A small class-conditioned image diffusion model, trained from scratch: arch dit.
Rows from block 2 of a small class-conditioned image diffusion model, named by matrix and row number. Rows with one number belong to one neuron. Each number is 500 + 40 x the weight over its row's rms, rounded and kept within 0 to 999. All counts start at 0. Numbers have three digits each.
After each neuron's rows are labels from the 100 images, of 14848 (inputs lightly noised), where the neuron reaches its highest value: "responds to" is what is common among them. Only what is clearly more common there than usual is listed. The data: microscope photos of single blood and bone marrow cells. In brackets: how many of the 100.
# fc1: MLP up (model.blocks.2.mlp.fc1.weight, 1536x256), inputs 128-255
# fc2: MLP down (model.blocks.2.mlp.fc2.weight, 256x1536, transposed), outputs 128-255

fc1.338:500500609513506431524488462470478520534528502490448549533475448467496496474481500419473523542546442567477548510473468488570443514400489511460420524457538489524496525474475451576445478497406515489455457482515466482554514455548480439490467443496555460444503438440511447532509435500434490542435543507513465458482519454497482524495484568502531489487459482485511497453592464485514512510532
fc2.338:428414425498450508456461510498534410544465478487493479524464505484541452540543443490470496506432516497512573538492462544458502499506473467522490521463531500477535542496483524424565486456463458455526481490565452515447451479449555596512516459478573523486533492448503509435529434504453531484487517562487473517502518502518587523459570408500484496539482584531502506500494523491459572508569
responds to: smear: peripheral blood (74); cell type: segmented neutrophil (43)

fc1.237:471422448530470482553424526530584523452542437548494490476519540490486503546561534513530585551488530430498475429548496517511469487510445504490482538477420474582465410556469544510486522537494506470572492553464445483555497524465522514456535499500438559491486491531484497557409506510462463555515463526558594410590545499518517521503440510474452516500558521449479521473501475495553425510491
fc2.237:482377512592474518497474517539502484475524503557507525446574470459470480505507539455491524510504478422511536455515492454492461460547453498528498488547504510547446445474487559394496507422535476552508476475496450431488464545564467425514508505538371462453519520455514484504573510495477533501546530467474485460504509513472494544560504488605424466518514510558493538466505517463403388574486
responds to: cell type: segmented neutrophil (53); smear: peripheral blood (45)

fc1.224:495458484529498501512544514493548499451456475526450499490525472504452470494479483456555508519545517528468523555548554495525489429441548436462504466427480507486501573530510534557541521491457481474468475551502521580543520515519522486552517495589434523514421551480437537539573524576483447499472537500584446484500541492498455503458442530552528585538487492504493440528503481506527505553451
fc2.224:484506462551472478500511503485431517461552502527470532480486489530452495532500480553539432547463490521507406404521591570529502470492441538516505540417523507495549516544462488503553521497454507532492507525465445495517532501550540536510516552477557474486442528530517529512474523528525528500531492506515517469536478518497501520554482452476471440527510551504565443447497466470515514528515
responds to: cell type: segmented neutrophil (53); smear: peripheral blood (46)

fc1.98:450396394500459503454557434465430504559468456542518428552482570486485457483564519460596524513463526558527546548507518516564474518511496551443467480509519524468515437496453447465561491578475481481415492542548476531502489466474568498518517526510456486510492550522458550496519508553535465588541489469489453486442536484503493458509464525448461458462503437515434512491499507460443514438502
fc2.98:546432447433493477465454472448521500567548545507497542535470471562549477497544478627543509460566523513527585519483503552484477516502557480534506635548464532536507413481479517521497486467525437403500410488494502523578555451533512514472446480488536494530488469532530463512483499538499548526477519544421547517481499528530455516465530495420514541526454551516557514490474501518571544499491
responds to: smear: peripheral blood (100); cell type: eosinophil (26)

fc1.515:448521507470515560525517476513487467528472484439511497516526590499516484564507511497448485395525482513474538463502487461484524470452540544523505572483485513526515486532523496486504506530478479493516449480518410538489495472522500486505545486450523553475445511445560495420505508467461597458489440502532425552447551545596519480496446536503555505435443541524454498496490512554524509420569
fc2.515:486503492512501512490530462490476449520533489444458490500515503448460481487523575502531454377519490551500471409489561502503508476511505503491514568495527503543431505514478483511483485529472502569521555511521481523473488388552484529486547524465517471518567524520456476451464505455441427538503564530462543500385531487520487504498457516494565489556477449450553515528500572578503494466527
responds to: smear: peripheral blood (100); cell type: eosinophil (30)

fc1.164:402493446583482538436527457503489538508499508475515563441460597528465503421498522513504507486525517470407553475481586520474529460557479490544471478518396520514472497506539502496554476575513446500503486489440499511506494511476509429455513492519483520525428544540590507520552484493489480453500593506540430490473520594513487538461580495464518538520517479552549478474536499544450586524512
fc2.164:674443458483509441506517544458471508534477504473462475468441438569484491489467460469618492508528460461407468428455507517559549509517438471546520467508573467543543448555529511551547523543542508453510552546511440471458499477410528571512508491433524445490526513448490529498526511509464528555478495502446484490479468479499477507497528459541472547492547484472502505490467495441526544509450
responds to: smear: peripheral blood (96); cell type: segmented neutrophil (93)

fc1.399:512493445517463499497535492511491440506498535515461491487455526493436493428539481548485552472496504543473534541540524547481478477429653456510439490427476470477504501461481469501544419592465531550423514560449602501433476466538481562530519543525506478494419473411481489615482497541496432530479556571531402467478520437494505462475465532481451480449517488506459503448510543520488525466472
fc2.399:467473541502484435537479494487403470472544485488528578500518493536479384464499514511484486453504470490499454498522538512585456448539598517532522551425516508441525461470502549504453463476493481557435468492540542464494523455531465421500406478458452497529507498513549448554533447487522529452400452583528618443482516456499518558524471525503517463454485518516560447437513489512487497519476
responds to: smear: peripheral blood (38)

fc1.253:470471468483488515603487496503485485472485477501423485455513551484545504433470489539465534550513398500478539512473518410500495499447464463522496518533503509488428454536476504505490535498444472500428465472472516442551475532436514549495503415500459526514478543515492501453520453487471550518527512474556450419446511492384519471452442534487475394489468485467444519497479534463532504462516
fc2.253:478473510514517485514450488488496491499498495488483487564468505531507440486517483486496446456509418533542453469520406475507502480445494465474541528439477496485494502464452499510535576422471517458542479442449508484493517486445470511434487396541494458531591560572507541552496507498588542518498520469517547564431501447583540561493547544483414480538529557390482481520492395539497502525496
responds to: cell type: segmented neutrophil (64); smear: peripheral blood (61)

fc1.155:452428590491525492571561496489518531567450495493491522576506456385536407456459384592524455482507436572472475578427457512531494451456486464471530439515612475501505495518459526546486474454548531454460499462514556447490551467538507471483498498547537439541523525462452514518471452539525479530467579508470471481454500420515511483514444559498514455466571497516449525503488520494508503485493
fc2.155:561432452486512449490448485540504488533525526490481464526505450457576491494504442395502477494453476570542525488452440509396483472520420441544532468542456489470461419527471524455527530471481454518434488524531474434495458474424558489550415456506512568545559452467447447506576475387548512506483421529496516507478429514520523491536562557480479506513490503568584548558542478479505502515551
responds to: cell type: segmented neutrophil (44)

fc1.412:505515473480454453478453520552432416496516444485530462449549500462513581557441462518517568485412503491476435475534532534574480477518453502463460444488474492485426464519475425630564448514406457539518470554532480451463521480454511465516489543515525448547499483454487564548451504460469470443537476513480456531524499525534509450454507468502494525538436469509495495439571475505411508537573
fc2.412:483558544563491534517545454529542499540516586518510479506563497470566467476445395475474466474574505521482554456485551469462463532539529542434509560418472498516512457513496453463474466458493478468464485494515505456526532548501513523477523448488500510539495498471528435434586502511535513465496451546476541464509518540500481463376493402530522507497493463525487511493427515459574504497526
responds to: smear: peripheral blood (95); cell type: eosinophil (31)

fc1.500:531424502548456483428544438486536524489481528514503593442495436541493439417490501452498525458518492575462489409531472491495471499534448472558478484549499481518556527469494549530484480482575444487512464530427503483442544493531528554459461538475506538469418517478418493451502582494486457519443508533503571503495436469467441574437502559490502485487561494447497422521464499391495563519552
fc2.500:366446453519525506496497581532467572572480494467562522539470544519529432520468468584435465486439487438483516498433474520441538509508516484448478521457452525483400506501503462543523410531541445572510556518529468517508462475522501475558549557458490495416412480496426491478477491463531590561569478469515529482560567454533483606505540438500479465546536467511447515531570495521517589474523
responds to: smear: peripheral blood (83); cell type: segmented neutrophil (57)

fc1.725:488467562510466446512461487543516525500503518495480535501474484512542505499536451494529456593479493465502508434509489508551500530563437495504529544499526466509450462492458502515466547501584540517580470482478458514552572492495457506480553475584544550517532506525541520458457492520480549478499499465540522420475520520574340482554504430482602470596529517490487495573507487506523505530501
fc2.725:446477454513491477526491483502380460488506558482534489582490456530508459513493429465628461531558473514504469503473542527433461465491508514529543542409476488476501410549509493528462487510493483509512522479567501538549457475480502420529364493511527442597534455556507461537543419444485506496512445507491473513529416540538457512509506526468545541437510503483507519477499501501565532546478
responds to: cell type: segmented neutrophil (43)

fc1.230:484440540543519498464535464452426458481479565470463481523487550506483609514489457473490437504499450535491464579521538510661465405497539462506462555520509512524515452537458485613456445511546452450495502538494478526515528499520508522550575495493515449551510504478509509502501524550507507540343486542486445541438435494543510486439473452535510519522560507461448474521484522499422554466488
fc2.230:505470509527538528483487486518527460477480508465558519459504587492509536545451455549405530462524530521499531502481490491435553494489490480481479546531488469458495420539470514478500469626472462484505515547478539434482465508483497496558495523506489535514542577445460577467575464482540530472602507504548526584395518491493484488476464527482522511566514511546525470537532622472538514482536
responds to: cell type: segmented neutrophil (58); smear: peripheral blood (48)

fc1.488:507498482471453469430486495519558561448518442432473445545474474520610492476468497532578474512496477443438436487490481531526509518516464582522496521542493449464531493515520494522496549477471548518450522461450437438508442510434523454523513497445509505446427519502509481476450394552552482457566480497549503498526517569594472470565536507511516539492497516537567508444552541460497528505565
fc2.488:464466513478514506462461414459455536510455619405593526482600547511523403487517544487486498517434563522493517541523454526489429480487481522493523521475489558528526452441459495427433532477494489514490459518579478496580506510458539521482507493513533528468534509594470459547401451474555461494348508533497482545474560502529476436513484506486520517470519557524467494483486435438527537520567
responds to: smear: peripheral blood (75); cell type: segmented neutrophil (48)

fc1.666:512502562456548555543479396568577474501546485474457453467451524520509492496550486509467575510503532534479534479463471519424526454591498485462444444494479454523484479456451524496505502545480517554520538476464480447574515491536503474579502593499534532531517494472479487506538472514511507542511563547468488468553501486500563495514562492460478498488518587532491479499405465472430486525529
fc2.666:470490499515496483598489357553491513503503526527462428505482527466420542521482466510536427520437525520488485498514490485477481542505518500486470497493516476504520573522524473471558498494492530469465482469458589547442547476517518492481504522513459502535473399575477505532512455493548505497590496486547514500513458507495514515525525518491517523429530487480500487524497569504514395511494
responds to: cell type: segmented neutrophil (43)

fc1.507:486452478571606538451540518423432491503494502504538469509497478475448552459459482577486522495507505499466481535521537497517473495502499473517520538488410503529429496516420513501486528557431385503554543533449499506507444497527464455477446539449498490519518553489474531532533510500488571467437513479540499578491502439440453487433504470527488591532513493491542449450445441568465554516427
fc2.507:516459488574591470539545517504498468498513574454527509544468568542430502497457440428521485506494548538486464501527445543454433530475481490543471543514505546514562497477432528504487518418554574512479415468485480495511532484532438504532530468434509473526510463449552502490500548489497429506508537478507471593504504443458488498554501447509493515476466476551440498452476440529446508537533
responds to: cell type: segmented neutrophil (44)

fc1.147:495490506506456544513466520463548475532478447466457496550480487504556477473537520514549555465498495462554442515525486491467498507494476500438543514512418433472535517581436481503510498439489558514498514444514527449556477467494564449461473527488488540482573529476642501535472478477533544477534599545547584484555461495503525433437613459480495447555555483527463487470490514490519521526527
fc2.147:430537494503496416504525468506476488523485434472482500491538446535488501497484520546541507573519513496502451490466523450527477460498501473462543455542444391547515517533546554542427534467488500523495532499507492458500454581525450473447557518469447457476490451471509517464503456469428463546501546460515548555551456543494622454515461546578477518516518481449453484524516504514449604449473
responds to: smear: peripheral blood (100); cell type: myeloblast (27)

fc1.135:525476497479482459500473489457442570469603506508491506442475495519529524395507467509507495435566453481422503560472513517500441482515499484519470557460453426503469485532499502456435509581487479526391445456435455452498506526413463560506525521490497477526526528487550505466535517456485506486524525495512458496455473466523483437492475515445447408491547510532545530418505527503491511522427
fc2.135:451449475470454449531500484461504520541473474521472547574519472501549462449555488477489561548468424527521599538456491474510449534505569523546449466490466490511507514503391582530571430521419515506522453434509451483484462474511496503483480531415517467521473432541522546569489477476549534473461514480467518499496575477502482458502512496453515572464464565476474471448535491515487486498469
responds to: cell type: segmented neutrophil (43)

fc1.76:466517528543519467459550460449463453555517454439526524484470492479449503443424444420531499494513509488454469469459457454472469508502532501486360470465501470512560444411446529514417469504508467540450466453449516492485503399488486535418465493522505498503512497536514543452534527412532484457427512449471466465471539502503469434464516476476470534510429465509436504431458481500450426480445
fc2.76:469524438479547490514588543511694482591524515463507478505489550483524534510483515468558521482518504534460503482493450520516455492458533505469498522480464451542491539430515574479450503463411518539503476511493494504547489512528533467499544497510519519561486501507517502502533554355523490469522489477498584532498435494553483487486497479462514513540468535419513480466456463536530471511438
responds to: smear: peripheral blood (42); cell type: eosinophil (28)

fc1.660:498503485455535419488525472569504494505519481496516519565504417467468482566572496523513539465487530441459475540536451583527508527571540514525562535493458490489541472497517479525546516477544569456482580521512427490507476556511498489475494545478443475528464477507517519510466505456514470471533447457447528587487490493605499512508561489462411541549512569503506492428497449495493521456457
fc2.660:518518502506570569496498479416507490505503481462566452524534549538471447525543528539497525466501484448461484529517468489495493496368519505416430571519524528473500511489539482495538520484442452449522375485478424499451509550511517544492493471477467520494523501483458491470482510507508495564524565471554478527485507526609515492536572528588434509449527491504536434441460493502533514481506
responds to: smear: peripheral blood (84)

fc1.114:492461499421508508481520508512430533513347470474437522529496521554567497531529503530507461488499443524515501497496519562510542438504474535535491583457494484472514498506535467489476461490456433473470506471483455512510496484503481531521506459501527455482524521510559489489442534482530489536470477509498503547447542415509502565451578445554567434557431602511498500524441428432481509549534
fc2.114:493520412451454504536495482506476527502400580534518508547507585479508569540498462487427453499494483552555471446451554548458474464498471491484503553484498527473429486471532497459466474513483558524501458519542506518502509484535471498461498534530518528514465506495430489524505546500504507456525546524469502530449581381507534476528540444429521443494452439537474496496474467497510514581548
responds to: smear: peripheral blood (81)

fc1.93:477559423523516471491533458462475507493527448437542438514474554566503505509438475483519517492540527511529481530550520465488572484522574553509488547411454434500479442527531486515515532532537454535420465476492537457441450482512506585472442509555475484492522522500521496484432415445552485519468512560487507483559552484546550480520516450477456480523512539517502512485469545525438563540569
fc2.93:529596549476458458472517548508512407425501575477488493465518535513525532539474513449488505427465562561528522450557482474558476531474513438441501488476544571483498512581495473514482501538514507504442508515567531436469495471500444443563537492516527556462475542475488465524566488381544492474411491539493516452493484526503546507458536528539487421463549514489521482483459433543493524517530
responds to: smear: peripheral blood (98); cell type: segmented neutrophil (72)

fc1.363:448459504500476521435583470486552544499499523468536427518428507500429547399531450447581499461504435467426531445514553462516464514498524480520479554470454431557443502445410501447480358504466474510462470511491497533505512429495482505494521509458529535454468520493458525571529419512527452533487488558466460493496588487441471539461509489517518475531561499523513510473426467480437529427520
fc2.363:528462529490455490500565469482490522506535467470437578498435491492500527454516450487510494536512495455465462468511503466534436515599450498471449513552575497446528508432462512507503483450488569489508442469485537514534498510496526539434482489477491531467507529577578583529495398443537575452473566537526516489485491471491458445524473508459461395485511492489462497457450485502503457459551
responds to: smear: peripheral blood (100); cell type: segmented neutrophil (95)

fc1.124:477412436518474453491453480460534558477519562568430466474418533530544501435548469501471470489532451528470428518435452448482480480546458489528548549501577498443520421484470499532468492464534489433485520463508468442513477476499439532503506461476467466446477505487496552421451467489503470490476496500578459509425477474501574450504424489433499546484587525461426422488450583544430517512446
fc2.124:515448596501518492501440473504519481517474521519472481513539519478527476538429462459497475527536478481468539498477585532523512522526423449492521549563457497555504450459443570492556529497475534496501485543543463456449462488506461521471496492508520506514520496505454566507475651483477553509478463430467521558448539563567479559480490584518470537458522503516507543533478495520406500452573
responds to: cell type: segmented neutrophil (42)

fc1.742:520477590508524495507506415466524550493479605549530534521514427481503454425511491510500541525498459489467470527473491532504486507506458500537501455437506457481514563597528488394486486414448443563502477466509541451497525443495468470414502454469484417483546488409517552551572563452507432544455452506453522514473552466460561533484483615508439506497543467502519518475530508479541471475510
fc2.742:527515468516523499421484563450487470452483379553493519563507512497464470589482479494473509517508522426509510506539507563460527514479525491530505509483503453521418504570496558547444492559424475571480564543479538424486476545534511551481505499537461512483499533445480527520459546509536495557507472478498491556510462509506517517552494501496485523533513526547499439476472472448529388477430
responds to: cell type: segmented neutrophil (44); smear: peripheral blood (43)

fc1.197:534495502471502433502486520500488513516496540460580498545459441514543486477495502492515508564474514456517541402479537512480553534522429432436580533472510515519497482467523449529517492502470506525512491481444549462533435564476520528556556485523435506499497490471505526503428535461502527471543562499582490454465488476503463484399602479537451517503444530453401438529482456479537531448508
fc2.197:483490493513495515511509499489520533415503584566527525488483573490457602488455530612607442462453503500566497475527504486465478511483492530583477481490578498501463474413496520428467488553493548502488509487566528484499545466466469437514418472522487568559470520434512450510550416432542512495453457511520464527497476466431513503473501458431518485475539492582496513497473510476459574535523
responds to: smear: peripheral blood (68)

fc1.476:500527407477513470546541459517439492528556468523510511483536457544489540493424506472578499516452465494452526477554522518539505491531569519510516541494520497461501470602461569476385458499487453526460447512548450503521516526483490581502453588515461400526402483459528524474444503444510485463479432501583533521528483550452515445534521486475480565458589531503577405498482519463479490521503
fc2.476:478570509486525558460531508487508373544600523538578513573537510496543504552492520454592522506529485507472514513549518438497542449488474466531525536513532466520506492586531501577448520521457456510540492543513485501472483515501500453470489547512560563506509485460467509515570473447488508459480500533473536514552505512564410475530499427453469470517550565411529514484504489568507467445388
responds to: smear: peripheral blood (94); cell type: segmented neutrophil (68)

fc1.286:489471500422493441515477506504543596478518549545454479484515551467554428456558519470476452553521512498493486487460461481441509418490546550485565500459510523514522496520543487504502477434631549460476493447495462504530406486526549546515477445535478448498431481484493515500491503474549503479501515525562469409444511511513541499531479596496485492479505461508468476529498559506455505554537
fc2.286:486502522540531537500564467465576404454526525518467488471527479532463511560467521455486516469577517517434468528501495515537503529457420535529477507426520506509575475567397545500455578485564423552489454515464534525519453561525389550523541532520481510512490471519515546492428529474482476379503490551500445601470501472477487448508518452497546492524492515470485464509583494538608561495533
responds to: smear: peripheral blood (64); cell type: segmented neutrophil (60)

fc1.269:502552565528555487519544459501516501505508544484453556548580517533542542457454463568570473480468482470538569557499546535482503493520494446551510498457509469417409566484539516416512514413423472524445581440462484482537458565534465432511494482489577474498507449580556504520443439434458475516505529567489486469495543483439498493519516430544520482566574486575526461547447505437490504471462
fc2.269:448554527467465409485520461482509527507480455439476464468528482478555526514529491465596557466504516457503530537509593438521520499558466420442530576524523597504501584465471516532447534484478513506512602491564493530539558494453521537571517524459498552521506448544487504472570485425516517527466510525570455546498446520508469471504517517557535537478480455451445517495518550504519517502437
responds to: cell type: segmented neutrophil (56); smear: peripheral blood (40)

fc1.47:497435459586495479499479497470533541544555514477471433435493543483508532484560486477520478493531527489467455473575553512516539472510504529510511519518400490510476482582462547510450556555566480455449566482466412486523556497540583504538538504538465558583480560520589539501458519540457506452546483475529511485526502537598419507480494442497456502453580525473463483470511464470481519535487
fc2.47:510522476554458526462472447564543486496531503367504575535505520479518468516493517413418486533500463451541542546513453504431481495587485549494503502480550534510481550459476472486472524484499499576518445548568471531518426428492578416513504493506524535563508489521448476472495500449527539502531538469561513567532626471567390525550509522468494483522468488550523518499538460447550527518537
responds to: cell type: segmented neutrophil (47); smear: peripheral blood (41)

fc1.20:527443478469502465529460549518478472500542524483416507457544471441470522518457482414438468461580494522488493574543499443528402475437545448520557544471563477486466485428477518504406473487502490499506470478438504516490507585434449535491501478529499471534441547433500482536521480452504529529553558542515480547511539462479460434526462478498506483533515481520548466482539512602444510514502
fc2.20:488421490575478489532510520468505497440509456503544528457481492492472435474517483559480517528459522542517458532450545542492561526534516465535541474537521516471531496494539528558538539405462510516440503504442515470442524434538525506491511482396525496425475525498476531470563486423469511586438501439471507465431478506433490399483534527488488446520452460457544590508465505447470529547504
responds to: cell type: segmented neutrophil (52); smear: peripheral blood (42)

fc1.634:464515462507459485565439501446508531500521516548448474406506476503562556393534510523515455541565409484478623503484535418499468479510475452529464482517482536522483501465439486529486418523486501492501441497498529405506484514454491514517550449492472505485558503535499526501508486500530487526525566540587493517466487483504519489544452509499486423448488545476502531500507467491544505512464
fc2.634:501442553540555482509429479434484437501527514520550447565466517494497457573494511551489479539507415460458487525518507459502523569421524438483513495520447486604505531499577416512498495438481501480476442480524444520479530466493546513513508441497514504500514514476531508441481544531495485465494491477555540494445502539465454555473515493510504495462524521448603506540509496510521522526563
responds to: cell type: segmented neutrophil (42)

fc1.88:478443469434490465504517439510447491559475456525514545495495526473519530515454498579542495439496449449442534440539446508530497464488538458487536500485464475581503463462477483593511490475534506416555479517462534509512407471567484389409471503549519536518496460605478518588465448508572571583475556525492514519490475479566484480494524531531483567503492563471499510582535479571465537487480
fc2.88:470445582513581504511508576481499450508513534567489517488508514470464443474512517584534395491540536453374495403594430519486523496513541511515462472544501486534462462447510477482524472532470456460566456498524522540470593517546491495541503493488443477487464529522527456545510555490483466471461471510569474500519450594566503523489501515519462524499464409494508485556489477529471532487523
responds to: smear: peripheral blood (50); cell type: lymphocyte (34)

fc1.81:495489445453533447519500529519499540461449443489406507555437451535502450535480492503537494482519500526483517500431517545565489512480493496492515536495502557418528447521510434553430529475480532438434457517489504535545506518473534507543485472455514501451457551515462472478459514502590538430435538511526441580500500476491529499518469515555504454461458526549576442457478495489486521439526
fc2.81:458531558470536544460498466471480563472413537512536540546474574495516462511499496435572509517509438504551480540456466495393436510562509503480491467503496507447462549441459459476446514509546522559482498474596526533495468505483530438530433543492520473565519520504464519537447455437549453536502450511552476540450567512482534474489510535485544498492490465530441572500473482494499538516542
responds to: smear: peripheral blood (62)

fc1.148:520470449539496459513540541450501454478545506549546516450583421449509564484489445535574569528450497460501533624536570512434477529519538494452466531446507566543424523470475468511501496534499492542474473541532511546491560511473544496560512538468490483521511568414488537507548547535485503556432512507551468547433524457478494477472521508504489494467587517518486462523501518508436518424547
fc2.148:423475499485559526457460472491442481448544426576499520516492598459551519490496545570521515537532549524518512461494592426610499480508482529487513525442494462479500438502470465495479480512562482497492503493479525476502511529497468520486466526418457478476584485444558542468536498550497538545490483532451560552585477494471467510555487484486530556491523555456440466482501455533515511514446
responds to: cell type: segmented neutrophil (73); smear: peripheral blood (66)

fc1.378:532487534454523520482535572486500476466465448491469523444536535480427466492485465524488541495492426491488476452479473536489416396445541460520431467455422411560491478509505477559509485442519500548517520565476493487531504483527490535449480548473538527491492497492419458563566483468539467530482457520502425482503460553503487504511464526472496457522492434583493521438479463464429489533507
fc2.378:450595498564493479508545541493528521537502457498496509477475482577473605526424527512461457455482474433532467449479549483468538464550533537430437519530503513442476560480500479480503485605488505467498515539511554521470506548508481520593607516542551443516462498572471549535515418421511513551462411542487480488400490480491481526510550478526460528453559548460527496494557514516451508562488
responds to: smear: peripheral blood (78)

fc1.13:477510575467481471550429588483563458430473431484515485503544411503432492481472500515509505562487491529564504507524512408470459488452447522552497460470484454499541453464515455519495408514465502381552492533511490532476525454570473424491500509542529501482574482513455476541536546459431507439404505571550487455481494530544456509494518467479501564515517447466466532471509430535536489575546
fc2.13:509487438500442509492472450545470510476506528474494503519548578429478505553483466487486472528488497525539501528481506622494454451529521525487531465464501543512445428474463442513535553523427537590479512457477526523496482475453515554504461435456503520482517507548506500518498512521485528477585475521481511537444500432459523486514386471447463477492547547502552509535586484519503472529525
responds to: smear: peripheral blood (35)

fc1.657:487460464551541504508404493500568512560573512568455517478531508463487480504604530520511458584568453526462505503523515575471538480536469544531559501508474474453445508529566442545544547506512501506387535490485470464575508511514510563492515482521474511465457548485500574516475516478468448500539486609531370519476524530426444537525540492495491458467536494514525465430503541466460475464532
fc2.657:503491409473498519477589477506536502484470484592489518465510623505527524485513461428472634452564451525475467544445508454539458492533529561499537487424480464515483483545426587463459464534456528523512528445545517482528449469492533522483470497514568523509515570514480502532526470477553503532597455421523500560514521411513547540538507535514479533491611436482501469568510503509505527463447
responds to: cell type: segmented neutrophil (41)

fc1.49:483545427439529489544491546464495491448535437497517515517465435481537517479488465484463524503465502458547525532368526495439474489457549478503486525486512531474501473477445479468412495500514476467451458513494526489488438548514431497485517459489509454490499502529468449474478465500494499535416464524516474502492584492404445498471483489485448508503509541486495451527424507516407472491481
fc2.49:431570564467593541511467483450481539501515511542517461516515566476495528428521534553495482495546513449518553495563514414539483511429454511478500526576480446452501488477459496504443476493544477561542511546501528492496562552443474478503493508506501536568538433528482499479508486645559480488464524535443476506508435422483443452487454494524458514481482558458481508480451548501608495470374
responds to: smear: peripheral blood (47)

fc1.521:451441446442550493523501542525544551476539525522455501510569459457532484460541462476492419575553482492474559426505467514445452503475540539490538519515442511479508450518483506483514469529559549489451508555490476503473477508516512607496494498490454503531491487466442564535486492496518579497570490529538507479467519535514514512514548572458463454502482538501552472500488443511470512486570
fc2.521:508453526438487558506495498599530434529455561508469538437477485442490500480525557447489534417544523469496595528447501493487545443539505534468505497447494535564545488522525497480433555578605475511471570523528473488538540541450477547517528533488514476489512489486479404381449486451534597432484499530514515461488508478423496469491450403470473496472509521506546466525565505456523547538419
responds to: smear: peripheral blood (94); cell type: segmented neutrophil (83)

fc1.457:501653480467464470516508435487530529514516409463482432543436517516480483502470478556595526541428523446482493482455499494446527532505505530501504523462502473476457524488506454461480491478432494513470506471527506506467475505444459466501440553505504530417504478464556515485444496482494507517503552507521473506564509462513498481470449455514517520472493516476512477478480523484488463460542
fc2.457:502578526517440530526469509471511491536525579489467486533375424495541496509497458448623538527628478487454503494410519546544532538495505432500503511516514435485439541538534562513447499471484441477521477501462440491460520521493449544461522525430487442469462547405456507503517468494464511486500509450477476530555519464542515492459476462504481571567486498527467519443400543459480474464463
responds to: smear: peripheral blood (95); cell type: segmented neutrophil (72)

fc1.580:506471472493445457506402491546544497529503488524429541474509571477481493536494478504491511509554450475503490510463463484571494530481538588475553471542589460423522530495500437413498515532526488532474511500514466518459489563449482524546457453475567454513443533498587535516506569486522508441477482429524466537520475508490466507487476481508473532559462461479537485495446521434494491496494
fc2.580:558507504475442546455499488470542486551508557591456533548445588476461533517541483430534523513531538457556479524514554472537490494510497544518588477481496492464479437548514445459580486452497491471495523478521503458504468479492472368405550480450474481499594574503521441540476472590485473516486481510498593481448490515491466498488494452475468475516484536537511527507379450515425492476486
responds to: smear: peripheral blood (62)

fc1.86:528490531530550456492482472515506512505542452525478442491532493537466495553520530468482509453464494500489462508518548462486520484567464548530465522462543587582443405539515479492542469495534510537554473435468483476451506547497520480556465447553411541440474550439492459525509545406502443475529514562508479440483488565493503512433449518547534536529469475427483420507546495512485480498553
fc2.86:525613456508524502514484494476530504536493477550469471527483535417504484514575431528502528526498589507484534469514508540538398441521503471488565501456493503520480411457467457495543500451547462514438495419492542502543514489516470547450577463536500488533468489403574516549501418466488503473470486460549539514490500490560518509451487512542506515572481515553520542529496461479467511487523
responds to: smear: peripheral blood (38)

fc1.128:608439514522482544579507528509503465523554546455499471502513508479553550448516475555516510469448462485552422584457553493465500528505434497572503544488482444501462528509509459481503462437482466469426533426546509399508484504476457529467481506494573434568544514512521546488554503422538533516535493469443532582511534511517520501480464514489474477520525588519468495496486532503425585548490
fc2.128:507463516455419529522428491495523511529531543454568507497533509490515449509450451467429527466533480480445492513539511440417487546517512519492453464468478565504508506363461477447439531502551517510586517511461505472500446516534514482533584472486525483392539580536480480501411480437449495565428499518482475412482420473495504509519494465504512456480520447486453550502437455462488633623537
responds to: smear: peripheral blood (45)

fc1.75:504439529464484486469524524519599505390541538521459508459526544464550525450521475510557526502505518456448506439527525517522550426497516457494581494478430431496500549554500544499444480441498452567436515465545498443501455496533449485483532496519490474617469535501491515564471443537554519451471493514545433487526525503526514541449443537465499572517441550607540475494482581406477481501484
fc2.75:541470493525398451501494480512478474459499517477452563505571466522492452449457560526507466485465481429546458463584513583412500486529527486511462485520550494554533554504568493511488423528516486530530529502428431563513505576501521501482405577495491492572518499507516466524499461572488470519483490544408520446513565463486584568586543525464524520492417553502491486462476467472438534470436
responds to: cell type: segmented neutrophil (41)

fc1.462:458544503436469515557514562480533446485491462442508413519482448476438542531480505565523492471479512512501445516516492529558515481502461431473509473522393516568510459511538467565548418477465485483515479550470491490467552527564498498596502573559446516548566485417519484553513440548550535456417536508565524548462440512572521443484500426533474534503590436437512520495545463481453588542475
fc2.462:610544499538526529511472508511477468418501503467492464409451446450457500514482525424472406486588497468515494497557444499492472505562473577464555504463484471512468442525479494489448471469504499525601502511521521496474526509518453464444551489537502511516506575525494477438504483488491440463529497526559485525455498496551530455501443466539554498468564472564476514468469543507504668505452
responds to: smear: peripheral blood (98); cell type: segmented neutrophil (89)